config.yaml
dataset: "photos of plants, animals and fungi (iNaturalist)"
norm: "rmsnorm"
experts_per_token: 1
shared_expert: true
layers: 12
positions: "learned"
num_labels: 75
lr: 0.011
nesterov: true
adamw_lr_other_params: 0.0018
grad_clip: 0.5
warmup_steps: 650
adamw_weight_decay_other_params: 0
Rows from block 6 of a small multi-label image tagger, named by matrix and row number. Rows with one number belong to one neuron. Each number is 50 + 10 x the weight over its row's rms, rounded and kept within 0 to 99. All counts start at 0.
After each neuron's rows are labels from the 100 images, of 14848, where the neuron reaches its highest value: "responds to" is what is common among them. Only what is clearly more common there than usual is listed. The data: photos of plants, animals and fungi (iNaturalist).
# fc1: MLP up (model.blocks.6.mlp.fc1.weight, 512x128), inputs 0-63
# fc2: MLP down (model.blocks.6.mlp.fc2.weight, 128x512, transposed), outputs 0-63

fc1.418:39 62 68 57 39 76 52 61 46 62 50 35 40 43 63 32 55 47 39 56 45 62 53 58 31 43 41 73 60 55 56 38 62 41 56 60 54 53 34 56 53 53 53 46 69 52 51 41 64 44 59 51 36 58 33 69 44 49 47 65 46 57 43 40
fc2.418:56 47 43 40 61 52 45 53 48 46 48 43 53 39 57 41 59 48 41 53 69 48 45 49 42 43 41 36 48 47 39 62 60 49 50 61 38 52 80 53 51 50 63 46 38 46 65 78 58 37 52 48 51 31 42 49 44 44 42 35 47 51 29 67
responds to: order Lepidoptera

fc1.190:36 50 44 58 41 51 48 44 77 40 52 46 64 42 51 54 42 49 55 39 48 37 60 40 49 39 49 41 47 55 49 51 51 51 47 55 52 48 43 49 49 45 51 29 38 54 43 52 57 35 66 43 62 50 65 61 58 45 51 76 50 56 36 59
fc2.190:57 50 46 43 66 31 70 62 40 55 55 57 42 45 55 51 52 61 66 61 50 43 68 32 59 42 60 33 52 48 56 54 37 61 44 25 54 45 47 59 29 31 39 48 62 65 47 46 41 36 55 55 66 54 41 48 39 30 57 28 57 62 36 67
responds to: phylum Arthropoda; class Insecta; order Lepidoptera

fc1.30:45 42 59 59 43 63 54 42 49 63 49 52 62 56 62 51 80 56 46 68 58 55 49 40 41 42 43 63 55 60 48 50 39 43 44 67 42 48 51 58 53 50 56 49 73 48 26 57 48 33 59 56 44 52 62 60 58 45 43 44 29 61 46 60
fc2.30:35 38 45 63 66 48 55 39 43 59 42 46 41 42 47 52 44 47 54 47 48 32 50 56 53 57 66 48 31 52 56 37 39 53 33 60 46 67 48 41 52 40 47 59 51 54 34 49 43 60 64 56 47 38 20 60 69 45 53 48 61 67 35 38
responds to: kingdom Plantae; phylum Tracheophyta; class Magnoliopsida

fc1.321:58 49 48 52 54 67 59 43 58 51 55 54 62 62 47 69 36 44 71 45 55 64 50 60 39 45 24 53 48 40 57 65 57 51 56 55 47 27 35 43 36 58 47 43 61 44 62 40 50 58 39 52 44 46 60 51 48 62 47 48 44 67 37 53
fc2.321:37 63 38 53 26 49 37 53 44 48 38 51 50 49 54 41 32 50 37 54 30 39 49 60 38 49 50 56 58 39 50 46 60 40 71 61 44 51 23 36 55 65 31 46 65 63 49 44 56 65 59 53 38 51 64 57 41 50 53 62 48 56 34 44
responds to: phylum Tracheophyta; kingdom Plantae

fc1.300:53 24 52 55 34 44 50 51 38 54 54 49 42 45 45 62 59 54 59 40 52 39 63 52 47 39 45 59 55 58 57 52 57 54 28 58 47 63 63 38 36 63 43 44 41 56 35 48 48 53 41 57 52 64 62 34 58 52 45 51 57 67 43 74
fc2.300:42 62 46 63 46 62 43 48 43 55 55 62 57 48 55 37 54 53 37 62 36 53 45 36 43 53 50 44 50 52 66 53 40 36 42 37 31 66 53 47 56 47 31 47 66 66 52 63 47 54 59 56 46 65 50 51 39 54 73 52 65 56 39 38
responds to: order Odonata

fc1.215:49 44 68 57 46 46 60 46 16 42 36 60 47 62 49 63 47 58 47 63 20 59 49 41 41 45 48 56 44 50 61 63 67 54 46 67 50 54 50 66 54 52 48 47 53 50 49 42 67 60 65 43 32 30 39 49 48 55 50 22 34 58 56 39
fc2.215:48 38 53 44 45 32 54 51 52 56 53 56 67 37 73 55 54 47 37 38 44 47 70 56 54 56 43 47 52 60 53 54 53 41 67 59 49 34 49 33 42 44 49 41 56 56 44 39 47 48 63 69 42 53 27 52 32 41 64 58 71 61 51 48
responds to: class Aves; order Passeriformes

fc1.197:70 35 38 31 47 53 60 62 47 40 59 39 48 53 58 53 51 54 46 35 46 33 58 58 49 46 47 44 49 39 56 61 38 56 48 44 38 44 40 60 65 37 32 54 58 54 34 56 30 35 48 41 53 64 48 36 46 60 57 31 52 43 56 55
fc2.197:63 62 56 52 57 62 55 61 43 55 47 65 44 31 53 48 48 61 43 51 64 35 49 47 56 47 60 42 59 48 57 42 37 50 48 64 50 49 44 35 77 54 33 53 43 46 66 60 31 51 53 55 50 60 48 41 55 29 60 48 47 81 61 54
responds to: class Aves

fc1.19:54 25 69 48 52 54 40 63 26 54 52 31 49 54 51 59 26 58 61 38 52 58 62 48 62 60 32 47 50 50 37 54 40 43 42 62 64 45 58 37 57 39 60 49 47 57 58 54 80 51 42 54 46 58 34 37 49 60 51 39 70 60 65 61
fc2.19:51 48 38 56 60 60 44 53 57 39 37 33 61 27 23 46 60 39 44 47 45 48 45 40 41 45 43 49 58 62 33 49 40 47 52 40 48 55 48 48 54 52 53 52 61 59 31 68 31 59 40 41 38 53 53 48 67 46 64 30 31 50 35 52
responds to: phylum Chordata; class Aves; order Charadriiformes

fc1.358:49 67 49 53 50 56 44 63 46 48 38 65 49 51 53 53 34 41 56 61 58 55 59 61 40 49 48 76 62 44 27 60 60 50 54 59 23 52 47 39 62 45 50 39 57 54 40 56 44 36 41 50 39 37 60 51 43 47 45 50 50 51 43 47
fc2.358:48 61 63 63 33 48 48 36 58 54 52 44 47 71 44 57 65 51 43 49 37 55 37 53 44 55 57 57 66 51 55 55 59 50 31 54 42 61 44 55 51 43 64 42 32 49 70 56 30 54 53 37 51 45 58 64 54 55 68 53 59 37 45 43
responds to: class Insecta; order Lepidoptera

fc1.282:53 50 54 32 52 42 50 46 16 49 52 45 39 53 65 57 50 64 48 56 63 74 46 35 35 45 50 46 59 16 47 31 63 44 56 59 56 62 38 51 49 43 40 54 63 44 51 78 55 50 44 57 64 70 41 53 58 52 65 46 56 49 58 56
fc2.282:33 64 44 56 49 41 37 28 47 54 27 57 62 65 50 45 57 55 40 51 54 43 37 43 36 58 34 36 44 56 41 31 45 55 40 41 49 54 42 54 71 64 48 52 49 49 47 53 53 57 72 56 54 47 51 70 42 35 58 50 51 50 52 39
responds to: kingdom Plantae; phylum Tracheophyta; class Magnoliopsida

fc1.480:64 31 55 38 38 43 51 51 53 38 48 59 60 49 43 65 51 61 40 69 39 52 45 39 33 43 56 53 56 56 45 38 51 52 53 71 56 50 45 39 40 41 57 37 54 54 40 40 43 44 59 57 53 42 53 46 71 49 59 58 48 32 39 56
fc2.480:47 47 44 60 23 50 48 52 39 40 48 65 61 42 36 60 48 46 51 53 40 45 45 31 48 62 62 34 50 38 70 52 32 56 49 43 55 42 49 66 35 45 60 52 41 52 50 59 51 41 61 55 36 57 52 58 39 40 59 55 37 41 64 36
responds to: phylum Tracheophyta; kingdom Plantae

fc1.508:47 62 73 43 52 58 39 59 50 35 52 48 56 36 52 52 60 47 39 60 44 57 42 52 56 39 41 56 49 67 53 66 47 55 53 50 62 51 45 53 70 39 51 44 57 51 55 52 48 34 51 43 30 55 58 61 35 46 30 53 49 59 40 45
fc2.508:58 48 57 39 38 58 71 48 50 51 41 21 48 53 68 55 46 52 50 50 56 55 60 40 54 55 56 62 42 54 48 43 43 53 58 49 42 61 58 51 52 47 64 38 49 42 54 49 77 58 49 54 44 60 59 56 54 29 47 51 38 57 53 62
responds to: phylum Chordata; class Aves

fc1.12:50 52 50 44 42 44 40 68 63 41 52 39 65 38 50 51 34 49 43 36 45 63 45 42 64 53 31 47 51 59 46 38 46 55 33 47 61 57 42 44 55 43 54 23 59 54 52 46 48 50 54 53 46 62 38 50 52 59 52 59 58 42 57 68
fc2.12:48 38 37 44 49 58 70 64 56 50 49 55 58 61 64 53 41 52 54 66 43 38 55 70 70 43 40 24 49 26 36 56 40 45 59 65 33 56 51 66 42 46 66 54 54 59 55 53 51 38 47 58 42 61 46 49 46 56 45 39 57 55 51 62
responds to: order Lepidoptera

fc1.224:43 43 53 41 50 54 53 36 58 40 53 64 49 43 38 55 46 55 67 52 36 26 26 48 50 50 52 58 55 44 66 64 54 54 44 51 63 43 44 49 46 53 59 52 65 50 56 59 70 55 51 50 56 58 55 48 54 47 36 26 49 56 37 48
fc2.224:43 53 63 69 36 64 46 41 52 54 53 53 33 59 50 41 45 58 48 57 51 45 42 62 58 56 56 47 49 50 46 53 52 46 43 22 61 39 42 45 33 51 51 61 38 76 53 45 56 42 55 64 46 47 40 60 47 48 48 50 58 72 59 39
responds to: class Insecta; order Lepidoptera

fc1.297:66 56 53 35 45 43 39 57 45 32 67 31 50 55 48 71 32 36 57 31 40 30 49 41 65 31 44 63 47 49 47 60 52 33 46 47 54 62 38 63 41 48 44 56 63 35 58 58 49 58 44 55 33 63 51 49 45 52 40 41 45 68 43 59
fc2.297:27 45 49 58 31 55 42 51 44 55 56 59 60 54 69 67 63 35 51 44 40 47 48 46 35 65 47 56 36 57 33 48 43 43 39 42 51 53 47 30 48 57 34 45 56 28 41 52 56 52 39 55 54 54 38 62 55 48 59 58 46 39 49 38
responds to: order Odonata

fc1.95:41 44 61 67 36 61 55 40 38 34 29 46 28 46 51 54 39 53 38 45 37 56 30 51 46 55 51 60 67 52 50 50 45 41 54 49 52 74 42 42 60 65 45 39 47 64 59 60 52 39 63 37 47 40 56 47 55 48 48 35 57 50 51 44
fc2.95:46 66 53 36 53 53 52 48 54 47 55 37 71 43 33 56 52 62 73 42 56 45 30 50 50 57 40 36 64 52 51 41 60 44 48 30 50 26 52 47 54 76 51 49 40 60 43 43 54 46 50 54 45 55 53 51 31 37 60 49 73 53 59 50
responds to: class Aves

fc1.486:43 62 46 54 64 40 60 67 38 57 33 61 42 61 40 77 41 61 48 46 57 45 41 53 48 62 54 62 39 71 66 49 49 61 48 34 46 51 65 59 40 50 66 38 48 49 56 53 61 78 38 48 53 51 46 39 38 46 26 34 33 49 40 55
fc2.486:53 31 58 68 65 52 43 59 58 52 51 48 34 49 37 44 54 54 42 38 51 37 48 58 44 62 55 40 50 47 51 48 54 60 51 49 55 44 42 26 54 44 76 50 39 47 49 46 36 55 73 34 66 62 42 67 63 39 59 54 58 50 35 48
responds to: class Insecta; order Lepidoptera

fc1.402:43 56 55 50 43 78 47 23 51 52 45 36 54 64 37 51 35 37 50 46 46 61 50 48 61 48 46 47 53 52 52 55 54 39 51 65 59 54 56 52 67 33 45 40 50 50 53 61 37 46 50 43 46 58 39 55 45 44 51 57 47 55 55 55
fc2.402:46 52 32 48 68 68 49 47 49 62 38 36 37 39 65 52 49 54 44 64 43 68 40 37 34 62 59 56 46 38 54 44 62 51 34 56 56 35 51 63 47 42 53 51 52 41 53 63 33 42 60 48 56 51 47 33 35 55 60 44 47 50 58 72
responds to: kingdom Plantae; phylum Tracheophyta; class Magnoliopsida

fc1.411:52 58 42 68 49 60 60 55 65 49 72 41 48 68 50 60 37 50 54 48 45 32 48 58 34 34 15 65 43 60 58 51 37 35 42 58 57 50 39 42 58 47 42 39 61 63 57 46 40 51 47 61 66 55 42 35 41 62 45 53 52 60 48 56
fc2.411:48 57 58 50 51 36 39 45 39 55 69 65 41 47 40 67 48 50 26 44 41 57 47 36 40 49 51 34 47 55 55 68 32 39 60 52 47 65 42 35 52 65 22 55 48 45 57 59 56 57 43 45 59 54 55 55 37 59 55 52 60 57 43 35
responds to: order Odonata; family: Coenagrionidae; text has "blue"

fc1.326:64 43 62 61 62 60 64 63 44 59 50 63 57 47 59 63 49 54 41 46 63 58 63 33 57 37 53 58 26 34 52 63 58 43 54 52 41 42 57 49 64 62 41 48 50 35 46 55 63 51 40 58 48 43 48 47 68 59 54 47 53 54 44 42
fc2.326:61 56 62 64 47 40 41 60 49 43 52 46 57 48 53 59 38 43 60 51 26 62 65 61 62 54 56 64 47 46 44 38 37 52 45 52 61 50 46 37 55 46 38 63 35 45 60 22 58 36 51 57 41 46 52 52 42 41 57 38 44 52 58 51
responds to: class Insecta; order Lepidoptera; text has "moth"

fc1.59:41 35 55 43 61 51 29 51 67 48 47 55 57 36 53 52 49 54 45 52 55 35 46 62 64 55 25 78 56 43 41 51 38 55 44 56 56 65 54 48 57 47 50 56 29 76 42 63 55 68 29 15 58 33 46 53 59 56 58 60 65 41 37 57
fc2.59:68 54 41 57 61 57 44 32 46 52 24 36 49 43 41 51 63 42 37 42 44 55 43 44 43 46 38 44 44 28 64 56 46 51 48 45 62 43 53 66 47 45 50 57 55 45 33 73 51 48 46 40 39 68 38 43 50 31 57 63 41 37 55 67
responds to: order Lepidoptera; family: Pieridae

fc1.13:54 61 55 56 43 54 39 41 39 62 52 44 54 51 46 69 56 44 57 56 52 45 58 56 34 33 52 37 44 61 45 48 70 48 47 58 51 60 43 50 40 40 51 64 42 34 75 66 36 52 42 32 62 61 39 24 41 58 42 51 53 57 46 40
fc2.13:48 53 56 38 60 60 65 47 43 34 47 58 60 55 60 47 57 72 43 62 54 48 51 70 56 46 60 76 48 40 47 43 50 31 47 65 52 43 45 48 48 42 43 64 60 56 51 49 30 45 73 43 56 37 36 48 62 67 42 45 62 45 55 55
responds to: phylum Chordata; class Aves

fc1.162:33 51 54 45 31 58 44 34 55 58 59 38 51 51 41 51 39 47 39 51 46 58 32 55 28 44 39 40 38 45 49 43 40 69 34 57 57 37 39 35 68 40 48 45 74 40 43 54 60 55 39 41 47 62 55 45 41 36 50 60 57 78 49 58
fc2.162:35 62 41 62 51 51 54 44 25 38 56 48 50 56 61 61 41 38 25 66 59 47 45 64 47 49 35 51 33 51 42 59 53 48 40 72 54 38 59 38 57 56 53 57 53 50 51 45 68 48 44 37 47 59 34 41 55 59 47 43 55 62 56 72
responds to: phylum Tracheophyta; kingdom Plantae

fc1.276:36 46 49 53 47 44 45 39 27 53 53 44 52 74 48 49 50 38 42 39 41 64 68 53 47 40 59 70 31 46 54 50 51 45 51 46 63 55 56 45 39 51 55 42 46 42 38 42 43 57 58 59 30 56 43 53 44 38 48 30 34 39 49 45
fc2.276:56 48 47 50 43 62 57 53 51 59 43 53 60 65 25 32 56 53 50 44 40 47 53 50 62 46 35 67 51 52 65 69 37 32 59 56 65 57 47 26 51 50 66 34 25 59 47 54 58 51 62 56 59 41 61 52 46 35 49 46 63 55 52 42
responds to: class Insecta; phylum Arthropoda; order Lepidoptera

fc1.64:47 37 65 44 41 52 43 57 46 48 46 41 64 54 64 59 43 71 36 57 44 78 52 51 38 39 47 50 42 54 47 45 58 71 46 45 48 63 63 58 36 57 73 38 59 47 43 40 36 60 52 74 46 56 57 49 61 63 62 54 51 49 29 33
fc2.64:45 43 46 34 64 33 49 64 46 48 71 54 69 63 40 56 32 41 41 51 57 53 48 42 58 47 48 36 60 53 53 61 52 50 32 63 37 66 62 72 31 43 50 27 62 36 47 41 65 70 57 46 54 45 49 56 49 55 49 47 36 50 46 58
responds to: order Odonata

fc1.317:47 27 52 40 55 45 51 47 55 58 44 24 43 23 67 42 32 65 44 55 48 59 59 52 37 42 68 56 48 47 50 34 54 54 47 42 52 44 38 52 31 64 49 46 58 56 73 57 66 40 39 48 41 59 57 49 53 48 31 38 49 43 47 65
fc2.317:67 48 46 50 57 47 44 53 54 44 55 41 61 29 63 45 54 64 54 51 42 64 70 44 53 70 41 40 47 52 65 56 57 49 62 60 32 46 60 52 46 41 62 77 57 52 48 45 27 39 42 39 55 42 54 66 46 50 44 37 44 50 57 67
responds to: kingdom Plantae; phylum Tracheophyta; class Magnoliopsida

fc1.337:34 46 51 50 48 52 40 45 49 51 50 44 34 56 37 57 35 35 29 37 42 60 48 48 59 36 49 46 44 60 54 58 48 46 60 42 60 63 53 53 51 58 63 45 61 43 58 64 41 69 44 42 48 41 50 38 61 62 46 40 53 47 58 49
fc2.337:46 62 41 47 51 37 70 61 52 38 51 47 50 56 47 65 45 56 49 51 62 48 47 42 38 37 49 35 42 52 52 68 38 54 56 46 54 39 40 43 46 39 59 42 44 43 46 60 38 61 35 61 57 45 25 59 70 57 54 59 54 48 28 44
responds to: phylum Tracheophyta; kingdom Plantae

fc1.257:57 49 44 60 45 69 61 57 65 66 43 33 50 41 34 36 56 47 53 53 59 57 63 35 52 51 39 55 65 53 37 58 43 38 65 46 40 69 53 63 69 71 38 45 54 41 49 51 55 38 42 50 45 53 58 51 58 54 45 32 59 54 59 41
fc2.257:38 56 45 58 40 28 35 61 60 58 46 38 46 50 36 56 57 40 49 51 52 50 64 59 57 56 43 37 48 68 38 45 57 49 46 50 47 41 56 56 54 80 44 67 41 37 43 51 38 48 50 42 61 63 53 43 34 51 41 53 53 54 58 51
responds to: class: Aves; order Anseriformes; family: Anatidae

fc1.33:41 46 51 46 54 51 62 52 63 54 60 48 69 59 37 48 47 39 41 61 51 78 38 45 46 37 44 64 41 36 44 29 32 59 55 51 80 62 46 63 62 44 54 62 52 67 55 33 57 36 44 48 33 40 57 55 53 60 56 65 47 44 47 69
fc2.33:42 43 58 52 36 46 40 54 46 37 51 49 56 52 44 40 45 44 68 65 46 33 25 40 51 37 48 51 63 50 60 49 51 48 55 47 48 59 64 50 55 54 29 47 43 69 47 47 69 56 39 36 43 51 49 41 53 46 58 63 37 71 53 30
responds to: phylum Arthropoda; class Insecta

fc1.220:45 49 61 44 58 51 65 50 50 55 56 43 47 41 55 26 47 57 74 47 44 68 58 57 36 45 40 29 70 68 60 55 47 55 63 47 49 74 57 43 42 54 57 58 64 49 33 76 54 44 47 52 27 64 31 49 44 52 43 42 56 47 62 62
fc2.220:54 54 36 57 53 38 53 35 37 54 29 43 62 44 54 57 43 66 52 70 61 50 55 60 66 48 57 46 53 36 42 33 35 58 63 42 60 56 61 55 59 69 36 58 66 48 36 55 42 52 49 62 43 35 49 44 61 38 55 28 56 42 63 49
responds to: class: Aves; order Anseriformes; family: Anatidae

fc1.87:39 45 49 53 39 69 55 51 38 27 73 42 41 61 41 24 49 62 48 66 56 52 55 45 58 53 62 69 40 44 52 47 40 60 59 34 53 38 60 52 66 51 63 52 47 45 50 53 35 55 45 56 44 60 24 48 45 53 47 59 59 35 51 52
fc2.87:63 54 64 78 43 54 58 43 60 56 46 44 52 42 42 49 63 59 55 55 59 62 53 63 64 56 44 42 48 56 33 67 39 49 54 57 54 35 41 79 49 60 40 61 54 40 51 25 50 48 35 61 59 57 49 57 65 48 35 65 41 59 56 52
responds to: phylum Chordata; class Aves

fc1.101:41 60 62 50 41 56 62 66 35 51 60 43 41 54 55 42 40 47 50 42 28 63 63 53 65 51 58 50 64 49 51 44 53 53 42 31 57 56 43 45 51 39 50 58 51 44 37 51 62 49 60 41 54 35 35 64 58 38 44 27 58 31 47 50
fc2.101:70 41 43 54 54 49 57 51 40 58 51 63 44 55 47 33 52 61 51 52 45 41 60 70 43 62 37 34 51 53 61 61 54 50 31 40 55 50 37 45 58 59 68 40 39 29 42 45 48 57 41 36 60 48 59 59 55 48 44 33 47 36 40 36
responds to: phylum Chordata; class Aves; order Charadriiformes

fc1.230:57 59 46 73 52 58 48 66 37 43 66 61 50 68 37 40 49 50 54 37 33 64 49 53 41 51 53 41 54 46 44 54 56 40 45 48 46 66 40 56 55 38 58 61 48 36 50 61 64 38 51 55 65 57 71 58 48 60 47 24 55 47 36 60
fc2.230:49 46 16 51 51 54 55 48 51 64 41 42 51 60 66 52 60 43 46 40 57 54 55 35 29 42 61 53 50 48 55 51 63 47 36 51 39 56 51 47 39 55 39 49 49 53 79 59 64 49 26 35 40 60 57 59 49 44 56 45 39 47 62 38
responds to: phylum Arthropoda; class Insecta

fc1.372:64 48 62 26 59 62 48 50 44 59 40 42 42 42 48 59 47 37 56 61 45 58 45 57 47 49 42 66 56 45 38 49 58 57 42 44 47 44 44 59 52 38 46 49 56 62 44 55 45 42 50 63 52 35 56 31 56 59 65 62 62 47 46 48
fc2.372:41 62 50 41 54 55 49 46 60 23 58 60 68 56 53 43 71 48 56 56 52 48 67 44 54 54 32 37 63 47 48 47 40 35 65 49 45 59 49 46 60 59 26 54 54 41 56 49 47 46 34 55 53 37 55 63 71 39 38 49 48 47 41 41
responds to: class: Insecta; order Odonata; family: Coenagrionidae

fc1.304:37 57 50 67 47 53 37 61 44 55 45 36 49 38 57 60 52 45 49 54 59 61 50 48 39 36 80 65 61 38 36 61 54 46 46 58 49 31 57 35 66 63 66 44 49 41 55 62 38 45 38 49 52 73 52 52 51 46 59 39 37 22 34 48
fc2.304:50 39 49 63 53 55 55 50 63 34 46 44 50 32 47 40 42 67 70 46 60 47 44 48 53 55 58 42 34 41 65 56 55 35 50 32 57 38 55 59 65 34 50 62 39 51 50 56 30 45 29 68 50 39 51 72 39 58 47 57 42 37 44 55
responds to: order Lepidoptera

fc1.251:41 32 48 53 61 57 54 42 43 59 35 90 58 36 35 59 47 61 28 66 54 53 41 45 46 51 59 63 44 64 59 63 56 48 43 44 57 64 48 62 63 33 51 63 50 53 46 36 55 39 55 40 51 57 55 43 48 68 46 45 50 47 46 54
fc2.251:58 40 23 40 56 55 39 49 50 41 45 48 56 35 41 44 57 52 46 29 37 59 39 29 35 50 55 35 48 61 63 55 55 51 49 55 65 43 44 44 42 48 47 48 52 40 50 52 43 39 55 49 23 24 61 41 37 43 50 51 54 46 48 47
responds to: kingdom Plantae; phylum Tracheophyta; class Magnoliopsida

fc1.171:55 56 38 43 51 53 45 58 46 53 72 37 35 58 48 43 51 47 52 39 54 42 57 52 36 39 40 32 47 38 54 51 51 38 29 50 62 60 37 44 60 54 40 33 54 50 57 41 61 69 47 51 49 47 40 54 37 48 28 35 50 36 46 51
fc2.171:68 61 57 53 66 54 39 57 58 48 55 53 40 40 52 33 46 49 50 36 44 58 46 68 34 47 51 54 47 46 53 69 49 59 62 42 58 46 42 42 53 51 49 55 40 39 34 43 53 35 38 62 41 57 47 54 46 60 37 53 47 49 60 48
responds to: class: Aves; order Charadriiformes; family: Scolopacidae

fc1.10:22 62 40 39 43 55 57 57 58 39 53 65 45 55 40 43 61 48 47 71 51 56 42 72 43 48 52 65 54 39 64 57 65 55 68 55 77 48 66 43 68 53 58 53 50 43 46 51 50 59 62 52 46 56 25 42 32 56 62 61 50 51 49 51
fc2.10:48 59 47 48 44 73 63 38 53 46 42 44 56 54 49 54 39 59 41 68 52 46 55 32 74 59 47 71 48 65 52 46 53 38 44 44 52 40 52 53 76 46 54 34 56 36 62 55 49 43 42 38 45 62 58 46 52 30 41 55 41 52 49 44
responds to: phylum Tracheophyta; kingdom Plantae

fc1.460:51 40 63 57 39 67 59 60 39 50 65 69 35 44 67 57 57 63 47 45 45 63 47 63 41 52 38 45 55 49 54 34 52 55 60 59 25 62 41 55 32 67 62 51 47 46 51 60 53 58 63 31 71 44 49 36 48 68 30 51 60 47 42 55
fc2.460:27 52 52 55 42 42 48 62 44 45 65 35 58 52 67 47 69 62 43 44 57 44 40 46 44 38 45 68 46 44 36 49 45 53 43 45 55 48 48 45 30 56 41 45 38 48 59 72 57 54 67 49 46 53 35 56 36 70 55 38 38 61 41 59
responds to: class: Aves; order Accipitriformes; family: Accipitridae

fc1.189:49 56 54 49 45 61 43 48 48 65 45 44 49 65 59 59 49 55 46 49 61 49 46 42 46 55 46 57 43 43 36 32 59 42 59 45 56 47 31 53 54 48 43 59 61 52 33 48 69 67 52 49 36 54 55 39 47 66 48 54 33 57 45 58
fc2.189:49 54 31 58 51 50 53 52 43 52 48 28 49 47 46 52 37 40 31 63 46 51 41 57 46 40 51 53 41 69 55 56 59 60 39 56 26 44 57 48 55 42 49 35 63 60 47 51 42 42 47 36 41 50 46 51 51 59 52 31 58 68 41 38
responds to: phylum Tracheophyta; kingdom Plantae

fc1.451:44 48 71 62 43 55 42 54 56 46 51 48 51 39 43 29 38 33 42 57 58 56 37 57 47 59 38 45 42 64 67 49 42 66 39 58 62 44 54 40 56 51 42 70 57 46 50 71 53 38 53 47 47 40 41 66 39 67 38 38 46 44 51 70
fc2.451:37 49 61 43 50 66 48 55 48 52 41 42 63 44 35 64 50 42 53 63 45 52 48 70 59 40 41 52 49 58 45 47 57 40 51 38 60 34 43 55 56 59 40 57 56 56 39 66 62 57 37 46 52 53 46 45 51 48 43 64 50 41 44 42
responds to: class: Aves; order Anseriformes; family: Anatidae

fc1.462:38 43 50 58 50 50 53 50 44 46 62 52 58 69 58 41 62 43 50 53 40 60 37 41 54 57 55 39 50 55 24 71 53 49 58 32 40 52 37 59 40 56 51 54 44 32 57 53 59 39 44 48 47 65 58 49 55 55 43 36 45 48 17 59
fc2.462:44 48 46 61 42 61 46 62 52 50 42 34 59 51 52 58 37 51 53 42 36 59 49 46 66 52 47 34 55 53 51 58 47 42 51 49 58 49 49 37 63 55 37 63 42 26 54 53 58 63 51 46 51 63 68 35 55 64 33 56 39 59 51 39
responds to: kingdom Plantae; phylum Tracheophyta; class Magnoliopsida

fc1.423:51 61 45 57 52 60 65 51 35 45 54 43 59 53 61 39 44 12 56 23 55 51 52 56 63 40 45 53 51 43 50 48 44 30 36 47 54 50 29 60 38 48 37 56 46 44 66 41 39 63 35 61 51 55 59 44 35 63 70 58 56 67 50 52
fc2.423:54 45 41 58 37 56 63 53 54 58 44 50 65 30 54 53 67 60 43 47 52 54 35 33 51 43 56 61 42 55 49 48 53 45 54 46 43 65 63 58 52 62 69 32 42 41 49 47 43 45 48 41 38 38 39 32 48 49 25 45 25 55 56 49
responds to: class Aves; order Passeriformes

fc1.383:54 58 39 44 51 57 47 56 55 55 50 48 46 53 64 54 55 48 53 57 60 44 50 25 66 53 36 54 45 51 47 63 58 41 43 56 64 72 55 56 58 33 57 40 59 67 58 46 48 50 58 51 48 49 46 41 64 27 47 64 44 34 46 73
fc2.383:45 44 55 42 56 43 46 62 46 49 51 42 66 64 42 50 43 52 57 68 56 58 58 41 41 45 49 51 53 52 40 35 29 49 67 34 49 62 66 60 68 51 59 50 45 58 57 66 61 43 42 43 63 54 38 55 57 57 62 60 47 36 53 52
responds to: class Insecta; phylum Arthropoda; order Lepidoptera

fc1.496:51 38 70 44 50 68 52 60 39 51 64 47 38 36 45 60 67 65 61 47 52 43 48 45 36 35 55 54 50 45 58 43 46 40 45 44 44 63 54 51 56 58 54 46 47 53 60 68 58 41 44 50 59 59 54 52 48 65 71 55 49 50 45 40
fc2.496:50 55 44 38 45 57 34 57 59 40 44 33 45 37 55 57 51 40 40 66 58 59 56 49 30 54 55 49 56 45 53 42 43 55 43 44 47 47 50 54 54 63 60 62 41 68 41 55 47 35 63 43 55 71 35 56 43 41 53 57 61 50 62 47
responds to: phylum Chordata; class Aves; order Charadriiformes

fc1.503:63 49 48 52 54 67 58 42 44 54 61 59 49 54 55 66 49 42 47 42 44 51 40 34 74 61 41 50 46 55 57 53 59 56 29 54 43 62 52 57 57 46 49 55 55 48 44 51 49 52 49 46 35 67 51 39 42 44 39 48 63 36 61 49
fc2.503:67 43 49 39 33 52 42 38 39 38 60 48 72 63 59 36 48 43 53 41 36 37 55 41 24 44 56 45 42 40 40 42 42 56 38 45 34 51 47 72 60 46 48 52 65 57 46 46 66 35 56 46 49 53 44 61 55 35 49 62 52 49 49 36
responds to: phylum Tracheophyta; kingdom Plantae